config.toml
train_examples = 39062
hop_length = 160
optimizer = "soap"
shampoo_beta = 0.95
final_lr_fraction = 0
Rows from block 4, named by matrix and row number. Rows with one number belong to one channel. Each number is 500 + 50 x the weight over its row's rms, rounded and kept within 0 to 999. All counts start at 0. Numbers have three digits each. After the name is the row's rms in percent of the matrix's.
# convs0: first width-5 conv, stride 2 (model.blocks.4.convs.0.weight, 144x96x5), inputs 32-47, a 5 kernel for each
# convs1: second width-5 conv (model.blocks.4.convs.1.weight, 144x144x5, transposed), outputs 32-47, a 5 kernel for each
convs0.28 100:591505573425561593559540571486491483552515561463575564587533556494416473589489479558471526519490430537536499464540520430537397407413510472479465531408445559483400444511468505499549517510445559476380453487524592504568452636540395532514501464
convs0.29 099:505506508546513505640520516418469447450484441572569498418426489492547524539556481539467493460436503534575493513576476487487475490526535546437497416478540488492409591506484432519426495504532478465538518489521555477509516495484464393532449568
convs0.30 101:497562464500506602516441471542432581506529537510499471508504489423563513572591545512486486408555426541507464572429448483494496497443499567492523488507496479571540491445452428518459531525460452460532550510547516537497374486458546587500477515
convs0.31 096:521508569450494477538460498540530432448459530520412402457580435539520519473468513515566516498496477461425470490503560528609521586507544478495561501495450492511478468445498442534442533534523516503554506493461485511570546438537479482564439522
convs0.32 096:561498574462411536543533546504466484574604583399549542407476571600616477443507543555524510429433518516441514487432560527472518522487538517524549496496499527410535480504487455505423485540510517471547496503414439409579522469470497455548546517
convs0.33 105:456489488529493491500577407615460329459543509539475570541437587465529384535535476557559554533509458539527480464443520431451516421463540557407519537486544412518480539480552526484491496594541487492398529522463446469468475515543511533495466498
convs0.34 099:528596584520463475453562492472555477456557441465559460510578500609498466440453534530560568431484550507514464531457548457412508469483538578497453449504528476415426489532482528463534468473433508544472505597503522462561454528430542489628475469
convs0.35 096:518516560503469533493527514516490488495563465527490462439540398495487594452449502569523496560457519568446437499491534490493552514438542482501460454481523560575466381569452568485507503471434490482510463484462441511507538562528479530532380516
convs0.36 106:487451523445494458464417669479448565454613530517406516467522495490430536479531469532382588469586450553432474472464418548468514473582555483458442573550434513465461448530510467437454417581491549515488462561423485423488386609542546398575449512
convs0.37 104:470653432557455575442486461440444396414564587559649475412518404468383563528470501526576519497405531548524496552483442473533438536497482443532463491459465542409488500502438497463544493481522429487534444532472513474529502543498544635513498462
convs0.38 104:487470463609521501518531433569501561518450458484452503569510543563494430522514579506486439501596587570537579536449608548513454540496488507488568485483512409451525471482479480493476487409543439526487565481410574478613533560414533504536434469
convs0.39 110:512538472500565513495556418510477648455533364443445578509515482573541457530507464503478511481468457568584506504438563498554540484513523530455457525477514509569412495476493497548457449512549540548482545623373508529534369523522479489568473478
convs0.40 095:406448632537577484521486499521536529459470424557505524482476570483504554487496406482484545532413586449542520538438496470482482569485415390490410435436578427631491597518541543522534453489568473530512407435506486480535499438579509435527491507
convs0.41 089:489462543617468515429504546495499540481574469451495551624519390470518475564442553534625571477485508512462549578539493432603446469389424417494500518538341518514468437455446540501531467499491476561498575521446482440404418520463562424507598467
convs0.42 109:486449472504531530449473513568518504416644510492534511416502472448485494522520370474393571451511509561433530452475479596504451411585483463579477497484556438516531471462458497446525480465446470445430578526502579489434454567467475514476583518
convs0.43 096:542477557551493508553565562544367450524540634517519555453509530422553451452524553598514516459570465459529491441430528512528473539478472534518538522510414579497548422472449524553435497476495496526496461465536571441494520446523454387558423490
convs0.44 106:484394565478477527554527449523393522488512497435527548560483491520514337445558473526341570512463511496561434430483453592466559430619453488521465579516482547467547415494400520496518499559462421465453463471522520484601463544472533556532590475
convs0.45 095:493397553444522524542448493591487495506553458535541496485470561450524511538481411548411516455558533528527489584544528535523496552518485448561439541500563478524453548457528495477496519511484481570432426516465514518480507578561509433471481515
convs0.46 083:525468488561501518478518610519522547593452531490552540455434512491462430514525535545452450488599509431466541452569358418458532536545452506538514458533510449458571435566541583514565529488591544485449525464494481501403458524492510474454411409
convs0.47 094:493489471517521446607488498524459484491575538491473557536432542514495547582606591524634609472529487509521483443524399516585427451684480502627503444440528497563516551409490551576481472503481615588513557498487480502388460490421497511486421565
convs0.48 102:504579425494552450555576507489577457524553542490558456438563518451537489508464540490559495456450557538510596438511467531587612526504492448480548436504540510491510542586427527491579424479445456463525431544499513422434572429418460622434511496
convs0.49 103:488486603515525473502419511459431518451463474527489540473435501460532512511521514472583493530568472456468572489559505451453629482453451506527484559487537485541474377414458523591632480504542459521529576507405513483413534516500535440561481451
convs0.50 097:502514453582517441473490560482485488491619609529504434495486476508463509446543524450432436540389532432422443443454548555515516477496522468493482619549580375473546455435529494491511485519599490486525518588418394522417438583506544519577469507
convs0.51 103:518479439511519470535521560530422504512482506604584515591532495507440553518499537502512500495493513584580467511504434623507364488605513435456503593576528617570506449474491438473479467447512508533430521532461582575479551519558483464507484475
convs0.52 096:463494474526471521493557452552437557489601527483522560533559541396522452536523502627512505399552483453494480539454510554554529424431497467572498509445575525533567563551533517529617501563497539488557491574412449500557501540488486477494539500
convs0.53 098:643494430462443502502494499540554516488503471514589482415469481482616495475626473515423445503480478467490478455518462487554531451644536527499483529508428569459461555399474517475487551469478499420502471417464482504466483353477421559493463547
convs0.54 102:499667403608472482455468525531557447473526467511537507480483570463484537456477413532499527437514492524554481419523408540563578403508430487419497467495573502481539446487501473555483528559509403442497431514454500574441514441494486542424484450
convs0.55 097:524505556474584432482504543494582487520449543385419438556492565528493516495517484539440500519536523573523600465517473427517535487492487444544434372422534544477451550479454506547466525406485445488539455412497440470452437536483525412522462489
convs0.56 095:466466548566524493533503460533545516495394505452470455529529490561470520417514532502529469455476548587458539437546450538540459571481457405513545555535457613452523409517572540462439472560494558518479551529462488563468474374525474520460530457
convs0.57 104:492500404448440484602451573562430542393531507452550549472498491491489518510488511550517476474408420429466524489575440521435444553573504510555527523557573487456589420500492470527580463451483427475546505562530432447568451477436480510516476453
convs0.58 101:453443533581518478534516510547486524590509496490460544592558533451477411445585511498598539496535458530529541498519508516524501521504465489502528536546470456542444547499476547543511447450454459564565534499444597550565434512449546495504588538
convs0.59 098:494466549613492493497492463445547488530473419458579526472495505608468481517479480484476516508507509606507571502453479484655440568550531505450549561480528518518454517469491512525488577551505511589492483412515577497575484520519493432534507499
convs0.60 093:489494539372424449500575499491422456580458464509499510533588520475572506439474519548532506485496492548518520425484557533501474427423504447479505510474446609489441559414511489532600506406429482460534450433536536556462521378447529510490537512
convs0.61 100:478557477505532504546517534506471469664495518408378445478523556484527439513471474464496517465467432559439492485534525503559589504468510432498496425473510543470459494552549492442442513518481540519490479449505506546434559501473471535471520557
convs0.62 097:447619515502571632475535442511564440501481476485456546402530568443571457560558562558413547495515519480463465449493455513442548500538434462536514469544545529501482467464447507463453553563589464526475465583515488468515463393477497537518494404
convs0.63 105:538433518519495520556536513489566520551512440491469583504490491588511516459573582530516398455441450629574518505529510511453511472533481522511450590553530543471514477473470423584536449469429481470455534525394476493559461480467487452483477507
convs0.64 103:495500466470518482483490482464545433557518518446303515584445569482455503516428522519432535544509476506481408560509557519473420478509512608441463503487561579455561468447518529372591464538420520477602458443551482523557503425485504605508531440
convs0.65 106:467531467455533495493497487434527388473501595436544489445559554481457473557505503463495494542554530540472415513447515486500417434416472498503521440525517481527562562406459604421517586498509429433484528499555499434543497480548541556562474492
convs0.66 102:449474387584468478556503522434465538447491507507582481501589539514563504457517504563460470526539459367450486519548567491511584534492401496480493403465575602506468402539452539522563564481471542469444489448600537443568601472541470522534580553
convs0.67 101:516512471521488541462487623447508453412471433496503508506597492512419490575490442463511514451470499509495528492519485550586636498600436441544503540413552432492440578490510490580493469519420458492394483556539483497541503428482477497505501503
convs0.68 096:472442477557436443398574500619529492537486531512470556470539505459520440609516579468607571331540436547536529524528445498575537493516519437463533512510499529458527413415528555615507421400520489527475532561489463535473502473499530609586504412
convs0.69 105:468510564439527495495531543466456429510496481418413547612506420586583354526572544567463545549538454502520568456549556479468635511562458397347418593510495474547376555466423546459542547572439411410476492455465593530482558507411518497500427519
convs0.70 092:479538430542435443459387536498490447487468528432426498487581446511499566595466583500508453532537468515429516603483494429532521557581582598492555493380409484545532600548485474563454484583475388493495455469516440459555489552468511458490440532
convs0.71 100:561562540487562499476490364509520479440509431447484419429477568389524560567430475461482498504553403548544501465428415420492546502478461565453507464523501505460458452427530412504451531453525525529455509411443535509489582571505458484438491528
convs0.72 101:511607511619473451504471540498487522548519536374513485531481463511511523518468463593479482457514559473454508530479443463466566461486466571425472564504520432507505494424486564380519600546480508496564590511505486586499471445506504477563485567
convs0.73 100:587497563530524459429528517478470450618412581538557444446481552475545470410544454473511449467535473471562575475606478464469544436458477479530391484434489442496408458451467598472461540476431529524505465482496547565463584575512497533566577412
convs0.74 115:529514436529491489442524508558482513480549512551438471475529488391575480484502480529487536459484505497527475435536393507439442498604514530574452496518469563516471534432521480552524563532483444534661447519465475545481546445455484482476468471
convs0.75 094:539561504505424470527511525549356558425524454513483513531611538401568401461563458545470480556505483433431495435494549490487549539565535432562514555521516493562527490471465501555591460454448481490499557545497452476487497573570530563459561496
convs0.76 104:521463521468542460528452517539472468474481464467502463458517527582452518516462411479486505535456485459508508437577497477469530569555477519603508488429453482478552423528457440504524485559482511436457433608415561455499528473576596349609424553
convs0.77 093:500380476550478598580573601489485563517588442549474539455540537532492422485509412581433526390526505495528479548460557523473528463520486483451487515427552428634442479487496536522550494552472446489395509517482613504666466602512419573523483461
convs0.78 105:476532562385512531431451477544434576509552609527539589526564496526400620520454538539551499514499512550488484514515457543539538545516488432497458601501499589523428482577520474486471456502478495546475655589395533534462514564498569367546600450
convs0.79 108:542581521440516487539527490444522494440518505456544536554581479520541441523528487468410562459498495494509434394541517459528551492503431498470484562479468404480556537515498554494437472541467578513485452580482559612540487559491479484579522514
convs0.80 105:510472556556468525611483434458461456461509568525549471506459520466539520518533538574571513512427535477502496500455560524453486504479404502460473551560529480528476504501504477443536484458580438499506462520400542496455502555538524558453513459
convs0.81 103:452497452575520466412533497474467469541551521438531478428446609516574408519542502553425507493647421452490519520543543533518568498455460464469497477465510501590536499461453493494472471496472504534491506458569532459436464442504452658505494491
convs0.82 103:473651472509521502532506549487557477481483484524513440485504541457467550457542532491540512569490401567420513569468449523574463538455479553476457460477453538472506518558460458514495474517467433447476483386445508524564488499523514529432481528
convs0.83 104:388526585613598464612551446403433554427483490516462441502507475515525483507439464537521534443492504544553553538477534531540524534529489521469536498533495403540464501491453489530453546483486531578509460413436518463484475498542512486528483562
convs0.84 098:454518536602446538519496462503529456575428467482476500603473501458552481590582468454397485526425564464422474497593436634556540439551447478483482551516459506477490510539530544481490541475503471496550490547477516463410558434543471536561477511
convs0.85 098:446566497569466453530452524500514476539444512470523513545473463618521474547543499591560482544467559449589505474503522538510533493610461456508566481544460493419493500447481514515466496489432490502504565522456488447547532443516515509502444435
convs0.86 102:477579459488470544512454473491532551475542455576495479543479543504533511527545518419486489558542450558462577506533371469521534496483491510508516525464535499363413529514646482610447456439556503560504409509465562521551503506451443579402490530
convs0.87 105:568450528534501481417453596461562574498573520473443533446517537551402498464495460447387580517590447514477478532448492475469512593499542481458502515575503551546415576481442508468518554486527510503514418538557477523488496539508553445551507479
convs0.88 102:396629355575492495549501432461495508515486512571479462500474482436581525508567549489459510577544484659477474587428480537523469472559490525464573553580552562532380476538498581457594424541495500530522362464479610462490423499536555598445499504
convs0.89 099:522584523567504393416471586536465522550457459446564521538458429519405482476421465527463460449459489473497527442596585511516506442522492438461523517542489575522513440484545478494498578467523442472549521497434501517502558524439453547425488467
convs0.90 100:562442534464500500617519560492533576550552424474544475500449566439462522469605499471464504496522485562460540495524474508480463453505471464595451478420504550432431486450502624563446457480476550529530506479462546535429517401497562522551450530
convs0.91 096:439460451561527541478505524496620548486512449452580516539450553444457516417474445617542580419504409497536501506564423530518613430496494509411495505545601505499489500398566545466596433410518495532499422488540585500494471483484473520516532547
convs0.92 105:531509458534500507596471581390510530549438490479506440538542524490477424529538453445479503468507546524519497568538572492421422395577511454633534429503474565459483533564460480496530529546511499555472525573555464492524491629437503438559530562
convs0.93 100:511510474585479491606525475516493518570437528513420576619486533598505497517492492476537482505568466501535577524502409546540547470522459550478550598538481527467553493457506562617533440534485507517567478514544588457479514466499538445450514478
convs0.94 113:504612460451441458582498496463523500462464492440427491570520533594527445455540339466404506453470508489528468443559439532493646499476400488485477544547485488541464541470534506587383494448474551555433548425566515472557595448552555425588479501
convs0.95 099:359421471501563446473472636492555525537445509493615465408474543560481444451566421591466545483513472451572446444460405572500425484551496458502426464523509534521464598504448559518593521492457477555525535476478396471480471583516489433615481472
convs0.96 100:621458523513465487509457522420518435455555551455536428511555506445512453522521504532438499435500504428679423480464539470595461479574543467563499505477501572492575490452505473559499457492511479553355534501488523451457475418452572505496404513
convs0.97 096:474565507539512463509503631458463464542510497510510584569630559549529494434416459407616552506441518659573593486530478470502555409490544413450436570577454431459512609482588566468494437515508620523512611545457479532400500646470472535447454502
convs0.98 093:577546491529516440444488479512598444589469517472490459471476611363606539452545511414557436426474571542526587605452499504553518588573517486489490440482509573494471487503501528513515477500487487542549590427538449560463474437453522491428556519
convs0.99 095:525457447471593524503456421502581461504487446477469464527473536500497481476473468533492508412425487467510515581504542581573483486486500508551433509503549527525497519452524575442376439461497531600481516479481560489460374592504413443506490546
convs0.100 096:537544478476483560473466516479520502550614515431430526440561458483472376539389441521472482493557486467446501436451487520448487512477600496459416526547460432507645461548477430525476411383454407433552507506430486458572514485525515439566461500
convs0.101 107:513424546477476521498541514504470552446614503487455553364443609437512395499517457553473556472514528506553464496476549566520505485479563388611558423535492442473566553458507576616492471398474529541509404609425500420633565591460421536546533534
convs0.102 102:587466552430515497517572440485387509432493644474471548507545489507460474426543507588528516480517501501491511474436453457562572441485549542585424495527477556599413564491511505551528506452435529579463467520496504562508535475529516443529455488
convs0.103 103:574432517458544450474511414571462567600501478411525546527487484631495402516511499568447522460461484502521421498491568520494542505557508473390502516471546511550422470490388536440491523537540533565498454513453561486449455498459514364603528552
convs0.104 102:597561531486361465537492453435554487488530465533524553594406553430628435557491478547495534596482505491484493455493527524494428493523481407433474442592469610510560511486458524465486467453550492501531476442521434468522497439471451530433539589
convs0.105 097:502498441451473476575469429523483520584403452566514510538523458458587410534433424444413481463454453525573487493479584435449559516538504548660469487478547593476465439520482517464451579549532543515476521438527476499399509535568475628448496492
convs0.106 099:534522523562407567528474444501399454487431585467427476512463489445496525504515463537532564501422506538602548540415485537416490521563493486554501489493509561493471479533551461509506457526505493482415535599520529509545487489522497412466502516
convs0.107 091:564600598498519549509488492461506488519572512418433507457519546523460500544556556479531564501520449530452512525382503444510474511480452510489522483508494415488559513417557557447459459528533596548475518529542489585511442510526477510563417589
convs1.28 100:534480525478483446542498593550511470563565433508451389478522432456383476500573488468471572445480477523604475428640482441516508505477587525513549542519595450555443522525435548537450455488586515439511429600489587449502547490528534534549622332
convs1.29 096:484440565496517471476537513584541463437486508494555389454504538443397568535525533487413439449464441567540517572471534519524519567498448436482484473544545482424481477420511547567444444550538421496498453473550510529517462474528471484403445534
convs1.30 101:495484624560550540452480388468561487515470522470507462561561457480511521576465494458598546566490482498532531525465449563422586430513470415461562493439527541511500523474532503487443523493472554534407585595505496474522505534509532447569560536
convs1.31 103:550425500530505525535508459571453481600476490492478429502500527490473480377531500525432543481513397429603611414573503525519527485447503573544545455417481543513371609504532481406530525480546482502571504527458512490537582494607504425536557436
convs1.32 099:506544432563501580473546477398536437469527537461496459525491427559487543484503543480505502389546466602480497502510571524531601457538449547460513479493505440484530537406538429481567568605512479575453505566555500542526541412475402477496556525
convs1.33 099:474534537453483495508492475427503477478460497458570486479495545564559420516511491491509442537489523483459494406520573426484583494484421446530500455418460497464515594465527571478474483488531511496535539575585512520560545476532497554519485475
convs1.34 095:500520439521449489526528452432556506512516527498553515466461547458433555518416442535540518570504571551471519407429555581543404571451571415466556506465521473514528502486500471480468485564546524503483489546596452564486547507479495486443481431
convs1.35 105:455438447441512479587544569470487548482533484500451521469498480536582565494434492500511548490453505378491513601485402464545468495506498418437475432476465407497487495455398445524480461506554498486479543466496554534592562448480455622640425477
convs1.36 094:464533578519418520464481455512497484445548626488520550591543501482499543575504522593526402490450561452454511460554496475532522540456575512381500508556485488481490476523510495608546543557543514496516478545479493536543571436423542503524512480
convs1.37 108:456484540557491448522550573488438507449496471427487550565482498532489485550472468469489551468402494523443431413582441471441453452490525475498658479485493444456476530546483541599468469505562475552518552458592389520412532445473453497565460553
convs1.38 102:438497508468570438430502378458380499510459471525531390548488534484434490463477523437536506513538389476584550542482454504531466530531398585535481525399378461516495517504426539496642474369452465566442455547523573472388515476516567493498490542
convs1.39 102:481483524466466507470472573585583483482486443475400532506570514449549521509463474542519469538495538440515480460507509522555443480436479512435458501539521615554459438421550456566377497524475461417524511436522572545560533464530555445393468522
convs1.40 098:447442503550495480480499509591576406456459457471387527522582539454527572455523516464551516488430434524489505436515508454524542544494534574519448546488554594563447483465526504506497475568499541555473513529484490477478526592466472478444513494
convs1.41 101:434549519424410449534489601474537535451516467529454515523486462477505518380576414527523437493569489510470472504469506472462575453439560500565378508442472557548542517554513453429487547455594477501456572509463495404506469432441449404524465510
convs1.42 092:492539492481445434524488474410441508465498483507528493408511455555494559432533486445497541429575474556508479467421571443504427492443518534403465529579579453544490402397572471433652593457462471518527548443489532492530435468524521424495465453
convs1.43 097:485555417514545503568536542487479551430507422479455561598581500465578454435449459479483523476445421550530491479490459555435520470442511505505484573571514526461364473530515460502365531455472542549559546570519501521505562567501555494485443593
convs1.44 100:529402490351497479461511450515529492472538519546493464497550465501496565503493575497479435425514467514603441520592529471491523453508492544548517544450477500590515527529499512557458456450426559540481478520426511471510483465499443476467546508
convs1.45 098:436436450497495592544428434527514529530515473460507425552539422591538521484555570539560499531517462482483460496465562433526455524422491444427566476478508451521496532498436474513531479497459516514580477525635493402399610482452464536572536499
convs1.46 093:618538510459451554537549520502479481542456639491508390468480503517585450529441512504582538501544476461451595496434536429528441498566550544454531529431469499484453530547522488541552452519424527488536516482551553477580602602511505623397437544
convs1.47 096:544630553509486535538508512524520542519548442502509502536518453521504526466524557454575459530532549532481451468464487504576557481482561562586481505523542485527604524470463545430446547424453516508538599533476427468465514514475480506468505580
convs1.48 099:509468467490541407479547516521614513558511499464570432557508469555367499571505557424564460579481568427535477551453469512329487450477511463464511472581486401599512478405504526554462398523537487548485455471640473457496560502585483584468438497
convs1.49 102:491412553552460493497409569453574538487525517546513528587461475508530513462505503535514459478485523550464470524506573488652504411478440455425628526459441461525511569485552522498597541488544602539539496496559510398438566475502453551494507478
convs1.50 101:446440422596441510459526486497483560462542460485488442670516457529519500608431600527560435580374447643524532664453488441568541532476520607483469556508567467513476445507573457546467514510448529458497591532433438508527515459504512521486514473
convs1.51 101:493664478451546503538516463479511464557450534513543529514483449488486450502461489484459462373440539588494502491561467496499483511582471462550499498494426519532465583631512463453410478526465488595532545458519509461498407464553492562472474432
convs1.52 102:556608486474505538541477462499587470495482442444480471499516451585447469470538447445495519487510461409459465474443543539399481526492594450535436510462535498476499470492467511557582479517416461605460485471463505538617556504505592487441451479
convs1.53 104:574491469447566480523464478502433589569506510466543600572436530485619462413480432551478487588546492462503498477565538512433450447501464444508481573489573499565474485500519415506475504470439578552507533542472492566486520579482455402470575502
convs1.54 096:492435424536499526473440590438563443533488476515454428500509450549343539536522473488473544583530593596483531457498509488472454559491572497475452520499474500543503534449508483508524584542471443481478436463505447523478370459533478505503537466
convs1.55 101:561501510509480456462464503539545619558498444373417538480551467420493542600543409582473515505504489422523454456581583522532577488540505484474582520548586492551482468457450536489466492478563529462467506459456527481464569581502618422463560438
convs1.56 099:474440541564509565472527474484598514516515453487506519473472482535488441635500453503436445486454576515381464440634460457570484478453527554442512502542562517437526559469546492475500530582477508489554635492518506441548518500537525551575439468
convs1.57 103:433510496551525448536585500540500528489458515558625508474460541592526600554502619507472451532442318524616485537500479484503559549530551504502465485567472472422501560453462485537511485385475521526503515527507435494522549453456429440426505492
convs1.58 095:529453499420480446439512456506535508456485468466571522506473498519437593454421425506420487452498565515500594509455462493496420496531593586437529469492547469506476426451541571453504606550518467397561444470468540550531517406448554488447501530
convs1.59 095:533484466519501582388548597601520482521500523557492518468605488462538531484589486499502508480515489536481544510495439531411496387542523546518474509494482552426526474449484439558531530501431383403483412546461495448440464463494521494479613507
convs1.60 100:470470495561403492543451535518575515422461428522446488518575564509521385540586508476509535542446493419483540515652556476510558532481446643488488426516525479539514539423497485488485486539501516592489527542484427452460503522484445471416481597
convs1.61 102:458388539556453468456470434560600467461507536450486528574553479395564457550602428533436418462425491656478451416421482472576593535513423610433466540539489449489501499450476572501458531455549500537557590536445364553519565532407478475670479472
convs1.62 092:591551441505485486497541474498454470492509436503517496355495512549500528587550585461513456561543493499438445511480526572510445517460563504437456470539510539481499454422452559561504508506561472489491532395490499476511536509550550481389496607
convs1.63 101:472492562471558533491517527385470527428512512502596421457455476472422566468536578485431583521548435480495506433435520571542448492516560463466537604527528502457515535516483496569526501495517428575459452589554514434486431506541512484498520471
convs1.64 100:414542510595555542623516541480372608489422528460535565523530484473551446546532396512434479524410547528591453556577461432571532574540516541540582522527452498449484529543428509529424509473550502572486427544544536496488504575456495526530558518
convs1.65 106:468483507447584567422558533547541434542500479443546522441527490560534568465464559500488456450529508452474537579476548487614436479482420515533325501496463501490519584496466478504457511521453487550503508451484528500505470470530553593445478513
convs1.66 095:450562493492589458375544500520466403493526509566483493401491486434570468474532523460465512443626454518494564557488369500556498554414478553487440520490426437475522525551504530518501390454454426477482442481486541578532529503451526476550476531
convs1.67 094:511490550549474475481507556399437475590400473506461452544522546603495522392589541561497485408484459470464477531449433532550412507518458448553559536433502528534481516502489450476536475544560437645421515406492477502495456464512473398585445491
convs1.68 098:454495490576509460514457493453566483510502583486519489572535469540454516410541513497520572479589472471560575516476511539430494471564570457469527534542394451512533537427479478520517427479492471526511497565466447469498541507458470490522531433
convs1.69 104:471413558503524471478543450470483525554469500505545532408489496476545496481522461535546606482511527470538478493343543525560438467548429569531574469488503487461486467504408484545495453450569519517531433505437420467419525453528448579581506447
convs1.70 100:510491419477578510538462572514542469507560536533523456414535458541522451542517511450483526542507429422554515643503512520471539530469555435449588528558622442555569595467479484470502461470578501493512430547504579475465472585584548568450446507
convs1.71 098:534566431488489552523561490518535546521473455541475493624590448505483587540470479531556529543460535505568515440559580507510491574474527487537463366484591458527481473429460471539456467454468561603589521565548464508563427535508554553590445440
convs1.72 104:506616438500429536536456495405464489476516518570535538424438507389464450563443547435420446556518486382447486508477457527500496510454487493483469480505454487538529469580472520434519510488526509468515488466550486473506468475489604578492479451
convs1.73 102:500445536518500542585476457468568475455536531535547530502443561451548495515499505502388423507412538508482544389594521512541494456481455495473536491457483452527565515455513475443530482517515470471437421441585484608540455423568555479544448420
convs1.74 103:586401466516506355537428529712476613511438408470444542554502455490467537533494438478549439470515456487465520508564510503430510558439480539421359586519507431478527409503574509519461485528520505508533527410426489495557499494468579493475518537
convs1.75 103:537419455445495456575460454475456405447571557498536491452493558485418504433525482517555457487505536514481505507551391503511497443564501424520491501610506631538448432605512455467608512558569434520417523535558545497511441365531415454498412515
convs1.76 102:556507505551501522543489530514438529478437593483520475512463575488562520405466495539486536469467514435530533471560453565438527453453514561469515519470464478466428457458528519412459508637451472490502452606431532454434526492505531563610497479
convs1.77 096:596519577451433475539482590519459480503510548549509596470422474511525499512547578502491484515580558471445483435519507509547559475499500495513447521547478571509488423534450536510436601461440459434450558454548531577545555505457514504511514465
convs1.78 100:590500565459495526498477518470471523552542512482522603445509518470531514463498526549540421420564584564501538405547437574453480493501533462432509534549488481521458398447486504488467498568509508433476470557525547506501404495540539445489539510
convs1.79 100:477549472555472522473377610471525481564537512483559513429469439493542497532511525469474522528465496472482491571509446492494555498452536434467563510451504554466446471562466514496623480491465472483484537430479544540519419477483468448525520503
convs1.80 097:525550471488515522473475552467511585503513505423502468534543555520446448437548491461418495456466479525517480459494484538547524575617501413495542550531605541516464533583538580479474567519509520536475413518571476527510403472548486607395401599
convs1.81 099:539552464548511500468434504490491563532472546534455544561420550497446456537524520472418462498533489473426512425592581469474504497520479465491422431462524598544488494488506500555499446515431508484534494552390534552491560475478561585451511514
convs1.82 105:483542506541513513529511484508514515515565474463468507492434450480431525531496451599499485470503495552516482492558531461496558448511517494535513477490406474528486586490567484554518505509464596506450483451541499437507540583525507546473531452
convs1.83 103:509521498461505450441536457488520493516471437562558521449452413552517554501462464525496532473406566485443513455616556499486437523446466542458381405450468545529528462426562497500508449463466632545552528538426447540505461536486474395528565558
convs1.84 110:352515563522469504511569524475509518533522380505521559485437445607539549469497461510496503477611565553380527580472496473547570409442470436414583543566467461560489424480512510528455392504616573521523483499475476477556470488403427449504547503
convs1.85 103:491519521455531557512564501520374456559498499406421516454545448507504461507545402549609609468447507565502463488528547527422526394542541392506481561509497507527566558556559480565526520413531436407506485561472541511459510434466442500564483501
convs1.86 105:497470421537482465431503520516423484484533557570567597456511555507514630595553509478407489421497548543513598474451469443550552491460472467466539523552476448512507519484584530498481481563456603451564435559409507554494403511506464429395576518
convs1.87 097:442487528552524530530453509535436459560474556512470549470517485455505504401518646535460489571472485493462544463513538506506494541463536521472513465436453456463583541522489537534494441568541492518565473511510513543397531537487403416532512536
convs1.88 099:493511605500581439492463502521524485547522534516483547492484507516454394512524454533501600567577545462540519494472482561419540471493593419506540440493538490582453530585521484475535491377530489457418494528586525426546449474481484478506524498
convs1.89 098:494498366491532498480581435545513545442558430546496443432573437557557421529545555470450524475547559416491582544395526480458449541475476475552575504424500458517521477448537505514439500535521478488467620546478460506379542523560581581498492347
convs1.90 100:412508554563427430407472506595568506505487353469525570460418460546513549465524546515474407476479489416437437575614488491594465485485490445468585459540496473373509489484482530537458556443425543464506476402516493472474553457490412454526511533
convs1.91 110:493569544541491413524504494490502478431489465538491494620444474429490573593447559458531396505497469515496620571473453496484590553424517495516512485416561531577560508494602529418444555489488497562484499485434548448497471563480511449561641562
convs1.92 104:488466494503466532536496483550520503495566613554494513487489484382519503472520487534481466498543488468414495389531562478553524550585563511495454546511453513473470370443490480512601498456416497505523476548488490531509546493455392379554457499
convs1.93 103:492507527414534498481489501573613444476462449415512545577569564450480571511514487511515462457461516558490592502608428511556488527484486504538543405484493459480478527547590541517438534589576478466487498330372412431513542629453528506475483482
convs1.94 104:433499495541503456468482536467570484434388451487509511422522545428540513538588438590498475461574613550501536489583470559559486473550382466525545458528483521525457477540528505440470555429562413527516588578499462479391532549501484477595462551
convs1.95 100:393431557476576457479545514475505497508480569436523456469582450511533525480516468440376525482491515472483537457497446549534496469516455418373564593495469506403556564544537442424435496507528475495528545423478507446440508495607503449561518473
convs1.96 097:594557565464431474439500484478545512582398516485490465468535526466526485534606579455441420473530465432487580526486510531442553509548554483474537500467526520535478540364497438459555452528513585532594560506511500420551486526535503527483443513
convs1.97 100:582469510507469469462563442539485491500539513438484463448472443556511429549495595538450488497455536602521522525512560525506489441559550483525561448488472487533605532438513431454473418533480537539485607497484446469480536508455542559577494495
convs1.98 094:569524516535438546518431459520452473484447512450490559461463430443636558475523535427402472614538545412506471463512518488464528465500573641485498501536518457512536473413502496488542459483453553363491532588543521448522484535487572437506413434
convs1.99 100:444471519501541529539547602521505508519444439490413568621509443569513399467550534604461532480479494456488506549568457482450483514477572477465438583488373484502450421561509557496480520526508466543449507419544492520465625521491485490425469526
convs1.100 097:524603492488458524455458476545478562494431421489466531532525508619469403420541520467584513485502457508576459553464421466479537544541515545394492520662559490427485473499543512495459519546465553507500476477432531534568537519529461507532502478
convs1.101 100:621463503441565492502492516387428482531501607500471649438514429505562589415456435578571505516459503491548446453529441444529527495464439550486446477503476481504467473510549519575616462489526452511488559505490564441478560482540415468537511500
convs1.102 105:441537556542522519462493515425541495475503548525516542491467488478506462484479487566515560531559548457511603567425455507582481584594500523469556448502486419513515605426540522489484492519442447477476599526499478472464493470521486514516454472
convs1.103 098:503537506468515473485417511391482512532572440445440527443483481545515512525430519506505540432526443434442528420463426481498501533470439564549598615494499544536448408512479425475525536445546433491494429523580521490425470497523534524507507444
convs1.104 106:524509554538459504529468497520429523467451456555506493495494542484560458513483468552576452603501584456511452491464502570577564512483412508500465443502456535553533534476564499542495479455398576489560455460440504437482457489449516464472521566
convs1.105 105:457560656475472630519540525588546471515456408522483546425387471516508480482518515542538450455499606517498449566540606491546524496514458473565472462451514514490516457545503510543536489495574481486438440518445490481423619504434523558541498493
convs1.106 108:447549474486470510576470496517524552411473635480536497619491523456534598469526509509531419453426546540434520547400524488496435478495489483468491517538531529501562523554509458504454498605478458453520651458428413555471479473506457480467514559
convs1.107 095:461431470483505500467517477514431514612457546566485477481459550491433460434475447518566547490501486513571599484510527529507524469521527487466412421583570529493477554520453512488522445465550546579453491506496515473551520490465529511419488524